A small self-supervised image encoder, trained from scratch: adamw at rate 0.0017, 22605 training examples.
Rows from block 2, named by matrix and row number. Rows with one number belong to one neuron. Each number is 500 + 40 x the weight over its row's rms, rounded and kept within 0 to 999. All counts start at 0. Numbers have three digits each. After the name is the row's rms in percent of the matrix's.
# fc1: MLP up (model.blocks.2.mlp.fc1.weight, 768x128), inputs 0-127
# fc2: MLP down (model.blocks.2.mlp.fc2.weight, 128x768, transposed), outputs 0-127
fc1.29 081:471500537566562522500500464500499580540486528524500493433500476505514500500500592567500446500516422464547468473500518500500500580536502529487455482500498422495424590551514503488461474453500430412440500509624500537466441452591538500479500500500500500500500467517506571504443518489399545483500434504519561525601403521468500504500500500500506444458496512465500508500500500500470500462500
fc2.29 102:525517465500500454563500490500511599435414519536535545589466518488500450503423500503410505500488500442500500449596486515498542522538362458456446602523425563485500500502500500508502500484500458500500481496452408540500544532501553552505500576466478528584515500510541499500488432479457515498465551500500500544500529500532500500550500427487508462547521507430561479481500481514500500524487
fc1.30 088:535500500500415480484578477440500500468500440500467516510531513505537500500509500500500500500500552476455497504500448502500498558518500500500500573470500468500494507516507438464500450500500500480485568514591512440504598462464498500500503449516414395559500452549557523500557444500434473435518443500500500500472500585500474455343495462578483500555500500536478402468533558500460500551500
fc2.30 082:442500414561500500500505471560500467371469459533500539563500443551500466550574471485465472423500473488536527442481508464500497500540442463500486541399500479513500535500500455532478500537500500553500459445462489506500500554508517499565493507500501512497422520462500500528464422540499440449395500511500501459510552420500453452500542481557500500543524500408500500500464432404498500500557
fc1.31 078:496500500561500431528500521457500489529500536570565560449500604500462521523487500403500456500486500500432500484514509565500500500402500516441521500445500500486517529521553449511606542500500507469520465522500500481561581479507500453500500588530561450521500500544500500500461500512454513483487501500500466500500500492549559574380483611500500425585463509528428518500500472500476501500564
fc2.31 111:583410500490479556500527482480520503500479465557538503500545500494478528453471438503440500500576552506565461500500407500473539422503582468476590551430477474408529506417500465518464545456505500500563534486456500500500514500500470506500618494554516500458470487492500451399561442489500547527460500480459500518481567500500506516439470533524500500554488500510441444467433545471500509500500
fc1.32 200:505470412561466498500553486468500503500500458541458449521465463486474483406500448500536474459399488566454549516512500427608498488500500525500507564522570518582507479413552432500471543514454548474468510472500489538482474467521500550530484495504571522494541471499574398488474501477525490500474467508502509498535457589500534484431554504567500556535531441499500444500527464482543463553494
fc2.32 167:541455477551500506500507500443500478537500423576500446465500446458431540482489535535510469500456550500479498459458559457572510563453522449508552534500536438589500496492500415540459533543454520512517507522543493538430438483500500500516432477500520429500514454556500445500500500463500480451437485478500500500541511581538500551484602533602594570500500485500506423500444462500503512511500
fc1.33 096:500500494449441471478500500560542451447500556590545511485499500480446500459500420468500429500536500500469477467500466500500449536422500500396540515500606442489535500476500544403471517507561444580541423500447500500500473530500502492504518500431469434485612447513500560500569500500500500581517518506538500528429481500500546469500500500500536439533556510500483581482473441495500483502522
fc2.33 111:500476577428458500429604500500433544521503597500478468500531540519500528481456507500470500500415493502500534490541468500495499440481550500471500500557500535435514539501500468461500514444551500500500500500500519443496469481502459500500531500535500525500501450500425486527500500492522473573508537339415584500457507465500463500555459469425475539474501434500482500518416508574453581500464
fc1.34 085:481500500469500430487518594485450420547584500500478500500557500500500500442500500569473500500471500500531487501500557500513525504542528500464500483500399530495420478422503589512519460500500509517500500462487583615459471500500561478535500462581518500500490500528574411612500510441559542500500491500568500440471521542495543566429546500551500465500500500451423481536487530515500500500489
fc2.34 092:549463506541483523496397500502500533502471546506487445505500500499440421502507500521500460471565500565500552500449500500500500414520516515488478476475440515565474534500502506397510438433477500500516500444524594483428500550423548500500500519557529500540538500524540500496534486500500500500478512500563500466479549500488423500589442500529555568616606500497500465490408500505557500454494
fc1.35 070:500465500500500435448531547500500562500500529500500500500557497542508551459500554518531500460500503399483427500479500498574500500433596500662490464500500496500551564464448500563496525517576500517500510462469560500476500545530523500547481445500500500583500401438527509500475500517500500470500504500500465459447499536500442435512509503500500500500500545500590500508643500554492487500537
fc2.35 079:533466500500500500504500556509568549566468500500500500551436500527492500407496453500442496443518500488500500492506536471519500512484500500500491519519500494396481500487500476500468500439451528481591500500532500628500504551500500500500500500416500500541500500506589500468510500523543466500452500412500440495392583495500500500500498553454473500516564500419442452445651569534513464500500
fc1.36 114:507500592500500545524527500483500552500531488500500513510472497546415547614525579500513521552522512409504496437500481500494500500494479484463576541410516477439521513583500519500500500452493439526537473500521500436500500508433433507500532505445500437459492511438449532500545500542532500484581500423459500500469486451455500562541433503506545460500500500500386557448472494500556539583507
fc2.36 125:547575603500519500477500544463507500511460500500499500502524459500500537561463500464500568517486500320500500505510526486449516475529461500509575522467492510425606456438592474518504481449486470500500500473454500500484532500482431563539551520423469508500500494440478500452554471508527469544500496528483513516504417500497493456549512449500524468500442554560530500439500444448500548563497
fc1.37 087:500414500490500451437552500453453508500500462500500500500500582538443466541494500521486500422443446508569519472500500534564500474469545479486424399500426463548443508546548500500500463484500487472565487408500500604550496500502500506500479500543507500502500530501482521532551514500470503528533486513500472500489592587571496500548500553500498522535456576583528500533500500504554579388482
fc2.37 070:500457500450532368555634470500500448500500489500500500443553500484518428509500500585487500537514389588558458500500500500467500500519500476492554500500500500441453513478477539533448500496500456491444498500543494500442500500500617500443460500538500540508500500500500500593500522511500500560408500500496526478500447540530500500500468563500466500476559476499561477416552500549413500494500
fc1.39 096:528500500493500500528500493467464525606446501596574464523500539502500511480423500500414460529445458500476478477463500500475526572500550500500533608500551585456500481481535366434517541500500489509562486503504473500500449438513563484481540500500572544462500485397488500462449500474500500491524500500577498441500480500531494411462473525542521449449500480500505500494511414469501439496500
fc2.39 096:588500525500500500528458550550513531490500461499500500488472494500445515494501494548533499500500553492444500510465577527500455500500450444509525642410453513409516502576404402500500514530544464500500500520500580515500490459500500500520560523508500473523496500500436427500500555475505454544391501469500475571500462433500535486469500500500478501582500566511500582445500500576454500500500
fc1.40 095:543411550462402500516537500501580516432510500461555500604500520544511539500531460500511500404500528531480500500500473500552500500457445500500503500511502567500476477552500500523440536500531470500515500439476474500530500500551525371500449500538427468500434500586565395558404479500522501500448538500500500500542435500503500500473500548604500506462480519509535501450449496484488500500537
fc2.40 110:500510413535577500503575500500495489500567544510500546512554512460535510419403529446444441484410441477474500500500540467491500551443543414500500485500500500472535500531469492458482528538460482543500500500533500485500500511459593500469488471494500500514549500501522474516468500500500554475629505513500460533505516478590500392500540500570448500516589406500510500473449574488495458525500
fc1.41 127:500477431500577414594500542469529453536443500498523500500528460523523489500500483481482484561513559509497500484531500534543493457469500453444524571500500476519572500443568395500491606464456491500538500519543500517517445484500438540493523564500499386460557472543491432449522500500500500500541457488476499500457538590532500517500569632500461500466500500537546500474500452500544518500500
fc2.41 116:500446461500500516495478462500382500500500499500540513500482450585528542510503500401580508500489500456500438516535492500500522432487500500535562627500543555508555415500500417617497532522500438500500486500497535464467533500458459500500554500500487468416500458503500459388527525458500479540500516500516500464518539500500500466500545564541500457468371469469545500500501500506514493533502
fc1.42 101:500500490472500428451586541500500609539500500464559500561530500426500534500496482517500441500499479511588516552500565438500432458500502495575417446500548403454461500500539500431470500500500489500528500500479500500500500502486500500500442475560473466500488448500575500570500601465472476574500441500563500479446468488462500543500500500498500527500517558354528527504523470478513500447500
fc2.42 079:500565584501476500500500500500522537446500500555441506500502500477467505474500500489562448583462500388500535559500583529616417500421453500500500415443500494453468532484485419443500537492504500500560500423489500463518500500430545500500411587472500500500500500482481397500584491500500500472500500513500500550500500500478500500584500395500500499500532511441500500500500457500488467488471
fc1.43 088:514413459500500514552514500477465479500511531486478541419447523489500389437506579537465519455500514503490500519473478500554414472502500500441500500477498500500500500521500500514479500500500455459517500531500539413479400500491439555496500494500470477500513605571459468508509436531500518559537500479500500519507552498470441445441445615426500460500534522615497575500500513496500564484577
fc2.43 096:444440420506500607500452500500462484511545568497422462533400529500500516505500500416524548500542500453485500500500437557500487484519527539532566500434520480457512500500505575585428500541500500556500567500535500500441489484500517500564560540566462482478463470545481469500541500519471500524527500414500500500473495580516441516474500477498505462573484493473509496500614562503500562437545
fc1.45 081:537500500447500517473448445581465534500465567515500441542514509515469399533462466534500570445563518500500482448535500481446582500500520500500442515500488500454546497560538507500492460537500589469580500500437496500420402455500443462500500473589552500532393547496500466484469500493500567528536511504500551481500451438500514409500500431500500500475472445545496500513500575504500446500500
fc2.45 110:565500493500500523466500500454502433500500500500500517514481500489513534500500475584500537499489500424506524500446575500456544509485511516395524500601447610417469499515528500471500474419500500475448500426500495476500530500500500430519568500508506500413500521413533446500480500500511454541488500509464476576544500505470555463500500482503500493553528531371586521500486563414417492505500
fc1.46 120:508457445425500570554551497581466475500481472486549573483500566424500517468521446487500428506466478500463493516407446506525458500523500477500571537423561500432399522447500523457480497500457453500553503500565469500500465554500558462434500501545500511500509496569481562516519568522508500521500483522496473424512500572500538528439467500452506445500541500500601500509500500564544552546509
fc2.46 092:500500564466500500500509508500549399564420520585500500435500500440542569500569500500439500472500516500500465562500500550477472487500531534498550523492497514500428500456500459511531500532492500575510471508500475522500623522596500509459423593500507590490579500500552547490511607524495526463500470495465487500606500500500509500487500528515500500515380469521490500493477522548494500451488
fc1.47 084:531483500402445500500493597545580483480500500497452500511517500500478500500521600500514485500544560485545500392480520500500526454538500500507500574500414588500500551500502542469444446500500548490504498500546500580538598503623503432459475429500500413500478531500500476489500500500523544502500523500500500493492519500486609450473461500542447443500555500461500462511443468510522464456522
fc2.47 102:501500458453500554483408535533544500500500500500468500462489508500565548455460541350410441457513460500492522402434529547500500500500571461467494500496468455420500500453500530430565447448526507483500415455484500474572501505529535500500516500520500502537533509468541490543432554457500498500510459526454500438518428508506588480500500540500500473504500452564527426500500471543474556500532
fc1.48 084:405557484500525500500496507532536465598482470500521444541445453500514568459500489500500479560503512471530500500499500469522367500500516500441500554500500500524489458500500550500453526500450483488424598448507549500478500519506517463402450502500433459517453487500489500500500424527500500468558412493534563433520546521554545446560461500497500560561500497500425446562500498582519451506500
fc2.48 078:430424462487448565543516524503515500500500480500444500500529500500577528500522473530499472431500443500502491587498505500493435500508500467500500480500565500500500500500500573494500483463473500425500500524500500435539427473500488587500451500651465496474463458527500489500531442524480571492487500524500469500549459411507370500500536463500469500500519500543500504553541603404500500500584
fc1.49 079:565405470497574500500500500593570500500568500525475450500555500473455481500525500511552500500441548500467500527511548560500500541511396422500468500553444500418571500525500500461473420500500513409495434501474476456500469482500500500532496494500500509500500447589500513500507471553500556626574469521432544528554463449500541500503474500501500500469397500547500500495500500527493500444500
fc2.49 076:500500471500500481440500486524500483490457431500521561526500500461485500500500500500500500500500500500518569475524541522500496546500599473500512528466351508443542500500507498500453489500428530500500500483500527488572478493423484500587500500466571500500500500500486510595589447526525498500527473541500553503451422500500500500500447500399497500437626453533583495455491567581470417502500
fc1.50 099:500432500551500390523500500519500468571500500521533558555599500513500583455442500500500542500483507500422500566500500515573500485438462536543500489469549500462580500500579500545500551520483470500500399504526601440500500533493530512483449511434445515495500514500500476500519496500484505499500500404546459474511500500500452500523525566473474494585568421612500500450479500500500500464465
fc2.50 108:455466445500500589500534534500510500500506487509457467500500500500481411504520500500500515500500500468505523556471500507465506427452500497500557500500549559536550592482486439513443473500500407428430500540520499410496500521543500537490545544572433573432500537562500500500650500504478537551500498516578500452458480508448368563500529534500496458500500457500500500500503500515511549500500
fc1.51 103:524496525500500529527442517479449450500500469471477531513548463489515431531492500527459500582450444500461576472469466450500500500412448536503500493431500561502500488500585504563564478421500502551470596551557500472423442565552500480476535505551500434500459476500500570448441500511455500500500397500463546500537494458546500460417519466507543478500500448460500469454502492500445500536576
fc2.51 064:457489516532540364515548458564500454536479539458517460500483500500508500550500500500434497500500508500500432396507500528423460500508523500500500493500450500478500500425516500611536500563500500483461483512572426537550500531506466500500500488454500547500500510506513558435420500436427559500477549591500488501428568500500536500565451437500552500500500520502570479532565475469500515418500
fc1.52 079:431500572467421500557477500500500429434483514438500500534500562527529500423500511506528574570500475500412563500500475658500425491467447500460500453543500524486559500494500517500471500500524610526494500500513525451500500500452416500526477543500473500443540500498530500455447439505527454492623518487553511500485475500441500503504508542500500437500500481546500439500522548500500500530542
fc2.52 071:460500421500558535426437450608512500500500508386528491579490547500504500500500596500500582533463528500500536500500569554500500482473500475500500439467562464500500530589500560580467500532490544544431500501500500491539500554448457520548526385526464500395539500526521475503532500496471500503541500500500503500500431560493467535500483499523500500513500575540498507445500500416516500505541
fc1.53 094:500486500495529498500447472500465492515500500429449532452482577559525533418402500500466416514530485569500486438431520525500500462439540500444531500500547500478500461500488490507500572500534480475500504500522573432500490449470403508541496518483521509412564488564458500500532500500500536500643500500471491500500500535396439556500500454461486420493500500500566514445500500487470526579499
fc2.53 098:500531473500518500495516488527450519580471500448434497471451516489456498490467544431470587500500490536500510426529500500500530500516500500500500483500514500481595454500553499603481500495581460521496473553500510487500500446445387513508567512487426524407500427533412542382527557500610522574519500506469513500522500493500464451542472550469500448521441527506492483461515509500550539500500
fc1.54 110:470500525496459500462500520500450480397549524468500447500500500412494553537570531615543570500500481500451500498485408501500500508588500500440456500513500518500452521584500485463400500469433500500500500452500514500494413560537500502391502500463500500516500500436500464547428500542413448500500559485500477521453449500500531500500527476500500508484500500550486496588562512514411497475473
fc2.54 102:467500549534438478504505500500459500495500461500492478500495352513500500500527516435485531507500500500419548398519500453450425522479484498451500500512478500522440541512500500500500553511500500560521475468379474505500500473571502464500433495500468478558500455495500503522473494569481434473537576461553500554500500407495500424495519498422431500471490559453484611579485498500557500508500
fc1.55 080:500494500517500434500470500500568610418440467477500424437650376517475500508498541542500500514500520500507438500502547500466500462500475544515521500500500500500540500500500500500500500500521498538500485548479451488500500557462437519478526548500476525540434472504496500529500512500479439462598455500500427500465448410552498627538500422531500500500500422500500500500500585506489500488500
fc2.55 072:511533435539389585510556500500500491485516511500431495544490500500500500470500627532500500561566395373477578502500548500500500521493500476513555500500477550500500497497500472466449500468500470549527380372485502464500514469500423520506542500474489507542500445464500464510500560500450447500500456548560523500500584500505500472500500474531500500500526500500572500448500500528457476500500