From a checkpoint of a small self-supervised image encoder.
Model: norm layernorm_no_bias, activation gelu, num experts 64, patch size [2, 2].
Training: adamw at rate 0.0017, 11800 steps, batches of 128.
Data: trained on stained colorectal tissue patches (NCT-CRC-HE-100K), 22605 training examples.
Rows from block 2 of a small self-supervised image encoder, named by matrix and row number. Rows with one number belong to one neuron. Each number is 128 + 24 x the weight over its row's rms, rounded and kept within 0 to 255. All counts start at 0. Numbers have three digits each.
After each neuron's rows are labels from the 100 images, of 14976, where the neuron reaches its highest value: "responds to" is what is common among them; "patch colour" is the nearest of a few named colours to the mean colour under the peak. Only what is clearly more common there than usual is listed. The data: stained colorectal tissue patches (NCT-CRC-HE-100K). In brackets: how many of the 100.
# fc1: MLP up (model.blocks.2.mlp.fc1.weight, 768x128), inputs 0-127
# fc2: MLP down (model.blocks.2.mlp.fc2.weight, 128x768, transposed), outputs 0-127

fc1.629:122128169128110128128095151146139110096128133094125151128114101066157184128147109152085149128165127094114155128092125087133128134128084070106128128128145102146092134142128114160090147110090128128134156170159133136130136164144151132097093100128128118148097128128128164142091128138092107093151122132153155155138131128134132131128128132076128132128078128185117156169122128128128128104190
fc2.629:101112127114114123149120100110113145128085128094128126095130104084129128108148128157155135128123116128128152128128100101182065128111096128128140128166133135181115088141178133149128144152113095132128154151128128128143128147130097128118129107136089114115095164128141156070149136090150116190130128112130111161147128119128127108128179172075128118128100128167180190172122128139124128120128
responds to: tissue: tumour epithelium (38)
patch colour: pink (82)

fc1.309:128090121128085174128136103102105166128135128104128112128147123150164058163152123140140118128128128089150148142128175128088128151103128128128128084128106116128121071128128139083122128128089131174128128098121083128128128133169077125125161133131136097128128128093067173141128108094135178134159128128091105128166092099128127128165100112119113128128121164133103157155128163120131128160128
fc2.309:128113174161097109128133144128128128083148128093092117128149123128125145111090109128124172132102179128105176115112128152128187128127100128097157128153172140082128109128132150128110147123128128117128128091093128107104120114139128079188128103128177128133124128128123128151128128132128122150103112122128128128138180063043128128112170123103128107123106128128150128113130166097094106166119
responds to: tissue: adipose tissue (36)
patch colour: grey (78)

fc1.505:128109176129128112128128207138131188128082119149128097138107111149163128128127096119145136190103124096095105128128163121097176154128128112132126106128128128089128128128114128152128099128128128130128128123104108128128158114128162171100128128076128206112116128128179128152096063128128143128128108128124128085128128141154127123133108128111148128128128117132128153128099159090097128166077
fc2.505:096095162157128128157089128128132128142146128159128128128150122124107139156129113128157142074128103136128143122167188115128163198128100111143128168111171198104128128128174120151128166108128128175126058128128090128163054102141096160128128152128128133179128116129126128150124116131130131087094128128128133124089113128128107140107124122128128128106144144128128099108143153128128128130093
responds to: tissue: lymphocytes (42)
patch colour: grey (55)

fc1.630:109123128104110128128090111120167143128161124137126134128101080132118092169137128153128125128146083128103172159128128105079128165156101124085094128097128166150128149163128155124128136125121099108147152122128086147115121174137128123128112059103128138154073117099102165128086128133106091153128128143164178128141140100155167115157109090090116153128161128142099128161108135128128095128139
fc2.630:128178140138094180128137156124128128126112128128128149091137140155138128152134141128171128110128087124110150128111128128088134105131095125148128128190128128128062126128109143098177140121120159126128128122152141128168135128106102128134187124102134131150158128123159118128067103103128171114084128128128128147128128128110195128143153140073152117128092101102105128212113142128110133112128
responds to: tissue: tumour epithelium (42); tissue: normal colon mucosa (25)
patch colour: grey (73)

fc1.178:104120138123128154174138158145131097099114105118128128112146104054149164112140128162128146128150134096114150150101084107136092112113085081117122136111157125128106128128162106120077155158100128121144179147140151111129104184173176128097079133154111102149119123139118128128137105136123098142132107117184144122126161135159118108128129167123128104117117128181128147155147128162128109115159
fc2.178:128112128099117114120122095138120110152120128099128125118116101142158130101128116151167168124109136137141128132128059086164056107123120134140138151170145132130113129128205160152088129172129125136122092150111144128157113155132128093115112128111077121112105133141094128099139128144135115179148137128156123128142148128135126090128136182064096128128091099164150169171132128111128122128125
responds to: tissue: tumour epithelium (45)
patch colour: pink (75)

fc1.434:118119126100128142105111147127128095142094153117150147158155147101128133164144140146152148122108129128128153159123085121099128131130128128083097128098128125139083128110158142126128167150089152086128175134150137128128142137151128155126099159143116107137125115095146084101088094141070090125117106096147128128114186133152147128128111181144121128128118153215128128156109166168134155127164
fc2.434:109135128143136157107162087110120148124125128094087095128130096092131128139167128139172169132120121137128153129128109128128095169122164105140144155128181097183084114114167133143153128168128128153143128138128175151114128128118113167136128145183106109082128128156119128083094085151122143060128128128114110128158121132128128092097170156140128132112086120111125141168128130131154133114091
responds to: tissue: tumour epithelium (45)
patch colour: pink (88)

fc1.628:093153106180142101128153161144169128128128146128091142128128127164128160109128168111097128128145128104156113072111158128119128133111128134149173134116166128128166103128137099159128144162128130128128126085165122128122148108084084155169128145128151100103128124113164075104176095126171140089166128128103111128138136128110128180097153128165128113128128112108119116098129128128146144198140
fc2.628:143128128128128114128127108087153128128110128108104128128144122128098141129076116128121124139109128090153176128145128128153145105128123128128102143128159143128213128099200104176107144133155111158102128128128094157159128122062082157161117085117107128093128107110177128108150114136160128128140151128089128145128134128101162128163130121128125128106111184131128157085138104128148076130140
responds to: tissue: adipose tissue (60)
patch colour: grey (61)

fc1.701:128150140128128164095164109105101102123162091164071133118155132122116145091131148128128154133085116148169119128129133128181128128167126160128152128140128129162167128128112128084128133119141172128128156102128141151101153131128152125117103109172128084150095072155155087128178148140148147103169092096128134089078115142147169120129128128113137172106122128128154128109085128130103132132103
fc2.701:128126097111122150159137097128128128147128101128090115132143181130131109097128116128128109128127111128145128128109128162185100128073112128128160122128128094168124128087157110121169128177076123114136103116103195096124175116128178120128093128128140134128131177128149105161128163119128128156139137128134128137128128123148108128093112132151128154128184053126156076096128091128152128111128
responds to: tissue: smooth muscle (58); tissue: debris (27)
patch colour: pink (65)

fc1.470:128098128153112153172147159116163139128125141102128128128089137162108128128104128128085069202128170138147110050125105167132159128145128162134162142163146113076155128128128135079111147114128139128128110128128100128203128115128128114147127153126128163102128164157128136119128128099163128128164104143089137164146128094128128123128103137098128089128127129128128136093128089134128095128128
fc2.470:167180135094128144096163138144129090153137146139133151110127128118128128095117128128128128152128128080124128190145073128100151090128121157119177120133128138086164114147128128128133128109189128170128082144128146105157123118065077085148165084108137128128128128155128147113128123106163133171128128128102124087131116128128112119156095128128119088141101128152169104092128167128128128128123
responds to: tissue: adipose tissue (35)
patch colour: brown (45)

fc1.28:128158135128093128129136132084128152123083128128128130163128134107156069122127128156125128128128097128136112118143122210128111097161141139128128110162198128128164128173128128128151128128141207133138118128112116128115100143153128137128163153128109128136153097122033128128128158128126128190104138100103140128128128114090128128156096145109130148128132103090128156095136129128118157149128
fc2.28:152110128163128128128128128180151116128135128133128129145110176137128133105107170126128128104128100074097128152109155165135149144143092128088099128129095128128119154128088188118149176128128109128108128083144133160156086128124128128128108125113191128140107152127128143131128146113171143188128145128115097130146192128117132089167128108081095079128143078125128104115128115156117101128128
responds to: tissue: smooth muscle (43)
patch colour: pink (70)

fc1.546:134104128186128120128179131105096147128094113132128105167146120128128128128092158155128133157128106128128128137125128117128065176121089111128126166083101128116136150090161092080123156155099128158135128160153076128126146179128134092128149123128130128128166128112098083118128132152136056116125124124128150090136114174128126128128128123169128156128069113157142142113128079128122128142128
fc2.546:144161095135128128184125128128173172114117066156128176157128110128141107128145128122128097128128166128126087128110169114128111136128124141117128185128128128106087128107124058152146092121117175136131179084097144146128143128128123137128072128101145107113159168094106106102163115128132121109123145146128125128128128144124128114147101128138152138160128153067109128098079113129148167128128
responds to: tissue: tumour epithelium (44)
patch colour: pink (80)

fc1.207:106156128128110103121106102126128093119148128128128128128071163136139108120140128137104128128128106176128128128181180128159133128128128163065101147152128128103103162128096169128133128128151128128184185165168116155149128105164128128131133151155128090104128197128099150128106141128108130128108139176096128128098111128137153093138128128091128137079114128177106101139139128128131172096136
fc2.207:136172128128128128142128145128103128128128128128096125100134155109128070128128107128128091128128080144162091125128132156128117134116084122133155128076095131106124145128089171134179113094120101136128159128128094128068128133102128128125170138140163128101128106128103107112117122102089128163128099100166154116128153128128128149105081184128140094214128150145128107128142189130114140128128
responds to: tissue: lymphocytes (67)
patch colour: grey (85)

fc1.273:128148116123083098106182132179107128128156104080159168114090139157128128128137145096115128152100128128158128128092134128156115128170128128109134128105128128128161146124133128115128128128128119155098148128128167128128184128128155128103128090163125194195131130174128099137128121101093101109128164084151128105084128128128170128128128128109129075128128128106128067160165118128128128107110
fc2.273:088092129110093153192207138128128128072126117180142097128140094122145091116109199128098086116121128123128135114180127101126136128128188128128099120128121128128095120088115145134103128128128149174128117128090128137123123153128138128128128128125128141128131117164175128144128128128099116175191151128128128114085111128122128129128128128156154157160187121152147128108128128127128128128135
responds to: tissue: normal colon mucosa (58)
patch colour: pink (71)

fc1.325:128166115153108179128162113108137143133128128159128109082128128117115127128144144148128167130076128128128128116125146088148128126128126128128132169128138120150102128050150091111128128173128128111128128107147131168107082128143147151177107099168128128119170125143200056129128085151148128142128113088109125128149106128130170121085145128148128141146111060128128128128108118128162127128144
fc2.325:151128080139127121128125120111147128159114071166128136171130098172128127128117128167128128138087128130139137077128153130163128106153128128159159170143128128157136107110160115164137139124112124141113113128145154135128126103122128096136075125123154128084123084128128085128106131173128128107098117128143128102128128167158084141135142180171102171123191133112106105079176140175116128128116
responds to: tissue: tumour epithelium (47)
patch colour: pink (92)

fc1.21:147128104125085174128121178128109144087174099116112103128176128151079080148128184151128128136106139113113143101157120135143134128142136116116066165128128121128128128128128128128128161095177128128106111128128093128156157118151157128094109123121128143162128095156128153128128128122061128128124122098128115066128128170128126128142095128115093128128149109045161097128128128128128110128128
fc2.21:106106100156143128143150147128136184121148135155159128137084154128133191128141128140191121136128052105118156128110128111120109128127136172157095128157128173098128159128140126116128165116100128167085149097148128128167119128159159128122170108086130128112125128141139128149110128128114121114165112114118128128128137089080147129128100154133128093128193089134128106128156146128080128158118
responds to: tissue: lymphocytes (79)
patch colour: pink (68)

fc1.149:151103168137182128088124099128128157128128148112128128147136128124123133132128169128128153128164128142128132128065105196150089169128128128118116117070128136110073104128128128128128152104156128150111125156097128140134091127128128121115176122164128089150129128128049128128119095123128121178128128156089107191159128131149154128128118154115145128097153128150128128128131186128156155115128
fc2.149:130128139128132128130108128180128128128159163128160143128123187123129130116128140128116149116099099134128128128128128177113152121128182131032122115128075140096109136128125161123128128123177128128125122128130128127104084112133128128128162109174134139111118102128085128144079128153097128146104128163104151124108121087128195128074128148128128096085128128130072128115150158162104128132097
responds to: tissue: smooth muscle (57)
patch colour: pink (86)

fc1.744:117131194128127128105124128128154128107174115067128092128128128147169064172135153145091128128132105103128155142144128147087128128163108128106128106130136158128128128129130128128128176123179171070128167128119128093150128128128064159128106110140128146170124124128128103169075094114128116128135138172113128128135141102092102101128128128085128128098128123128120121128165176104128128157128
fc2.744:106165137174153132128093127128148153128128128088079128128116137096106147127115111118137169118135128136083200122134153128129133147122082098128089127157141128138114128128128152134103128105154108153096128082128101128128128135128056141200147128131147165104128138122119121099076115140126099128142165153110112128118128128062166097130149166128108128128164128128128148102118137128104108182121
responds to: tissue: lymphocytes (42)
patch colour: grey (83)

fc1.406:163110120128149102111140128138128128128128128143171200140163128184096128128105143128128123153125163185128084154128115128093139128128120094137167128073128158127153110128128088163121159128128138160084146128114102074128128128151125070128113152137122114145128129080134135097137116128100161124114066128155128128101128128119128128128128178100128104114128087158102128103084149099128154157136
fc2.406:134117064094124158128137120128128128146107144117186132150151129100128128088175128122144153128069128102105116128130110158128121150128211128128128150125178177082171128111120076131128111128128128124128110128104128146117128120128128109155152127162106185128096147128128151128140128128128138154159128128151128128088128125119086128100128155128115146135134128061128128119102128135079079092107
responds to: tissue: normal colon mucosa (35)
patch colour: brown (70)

fc1.82:128128128128128087132101128102128117194103133158122147089136129128128128161159145128128101122141090155102082131172085139128154187149128128153128141119128168128113128117160132153136128128128128104096128160144138160128110136138128140105147177168128128154129121128120099116073128132074159128128090128148176159153148102127158098129101155128135128128173150158117082131156198128113158128143
fc2.82:142128128128136127113127136128171127159128140119169167113155128112106158201128107122106099074121085142128078150136118178104128128158132119091128138128128174143117108117078128128137106127128128128175128128128127192124128123130128151135151128107128128128117128165128180085128115156128142073089076113119128128128101137128128128174082147151121128108104180111112128118117157165152128110162
responds to: tissue: tumour epithelium (48)
patch colour: grey (88)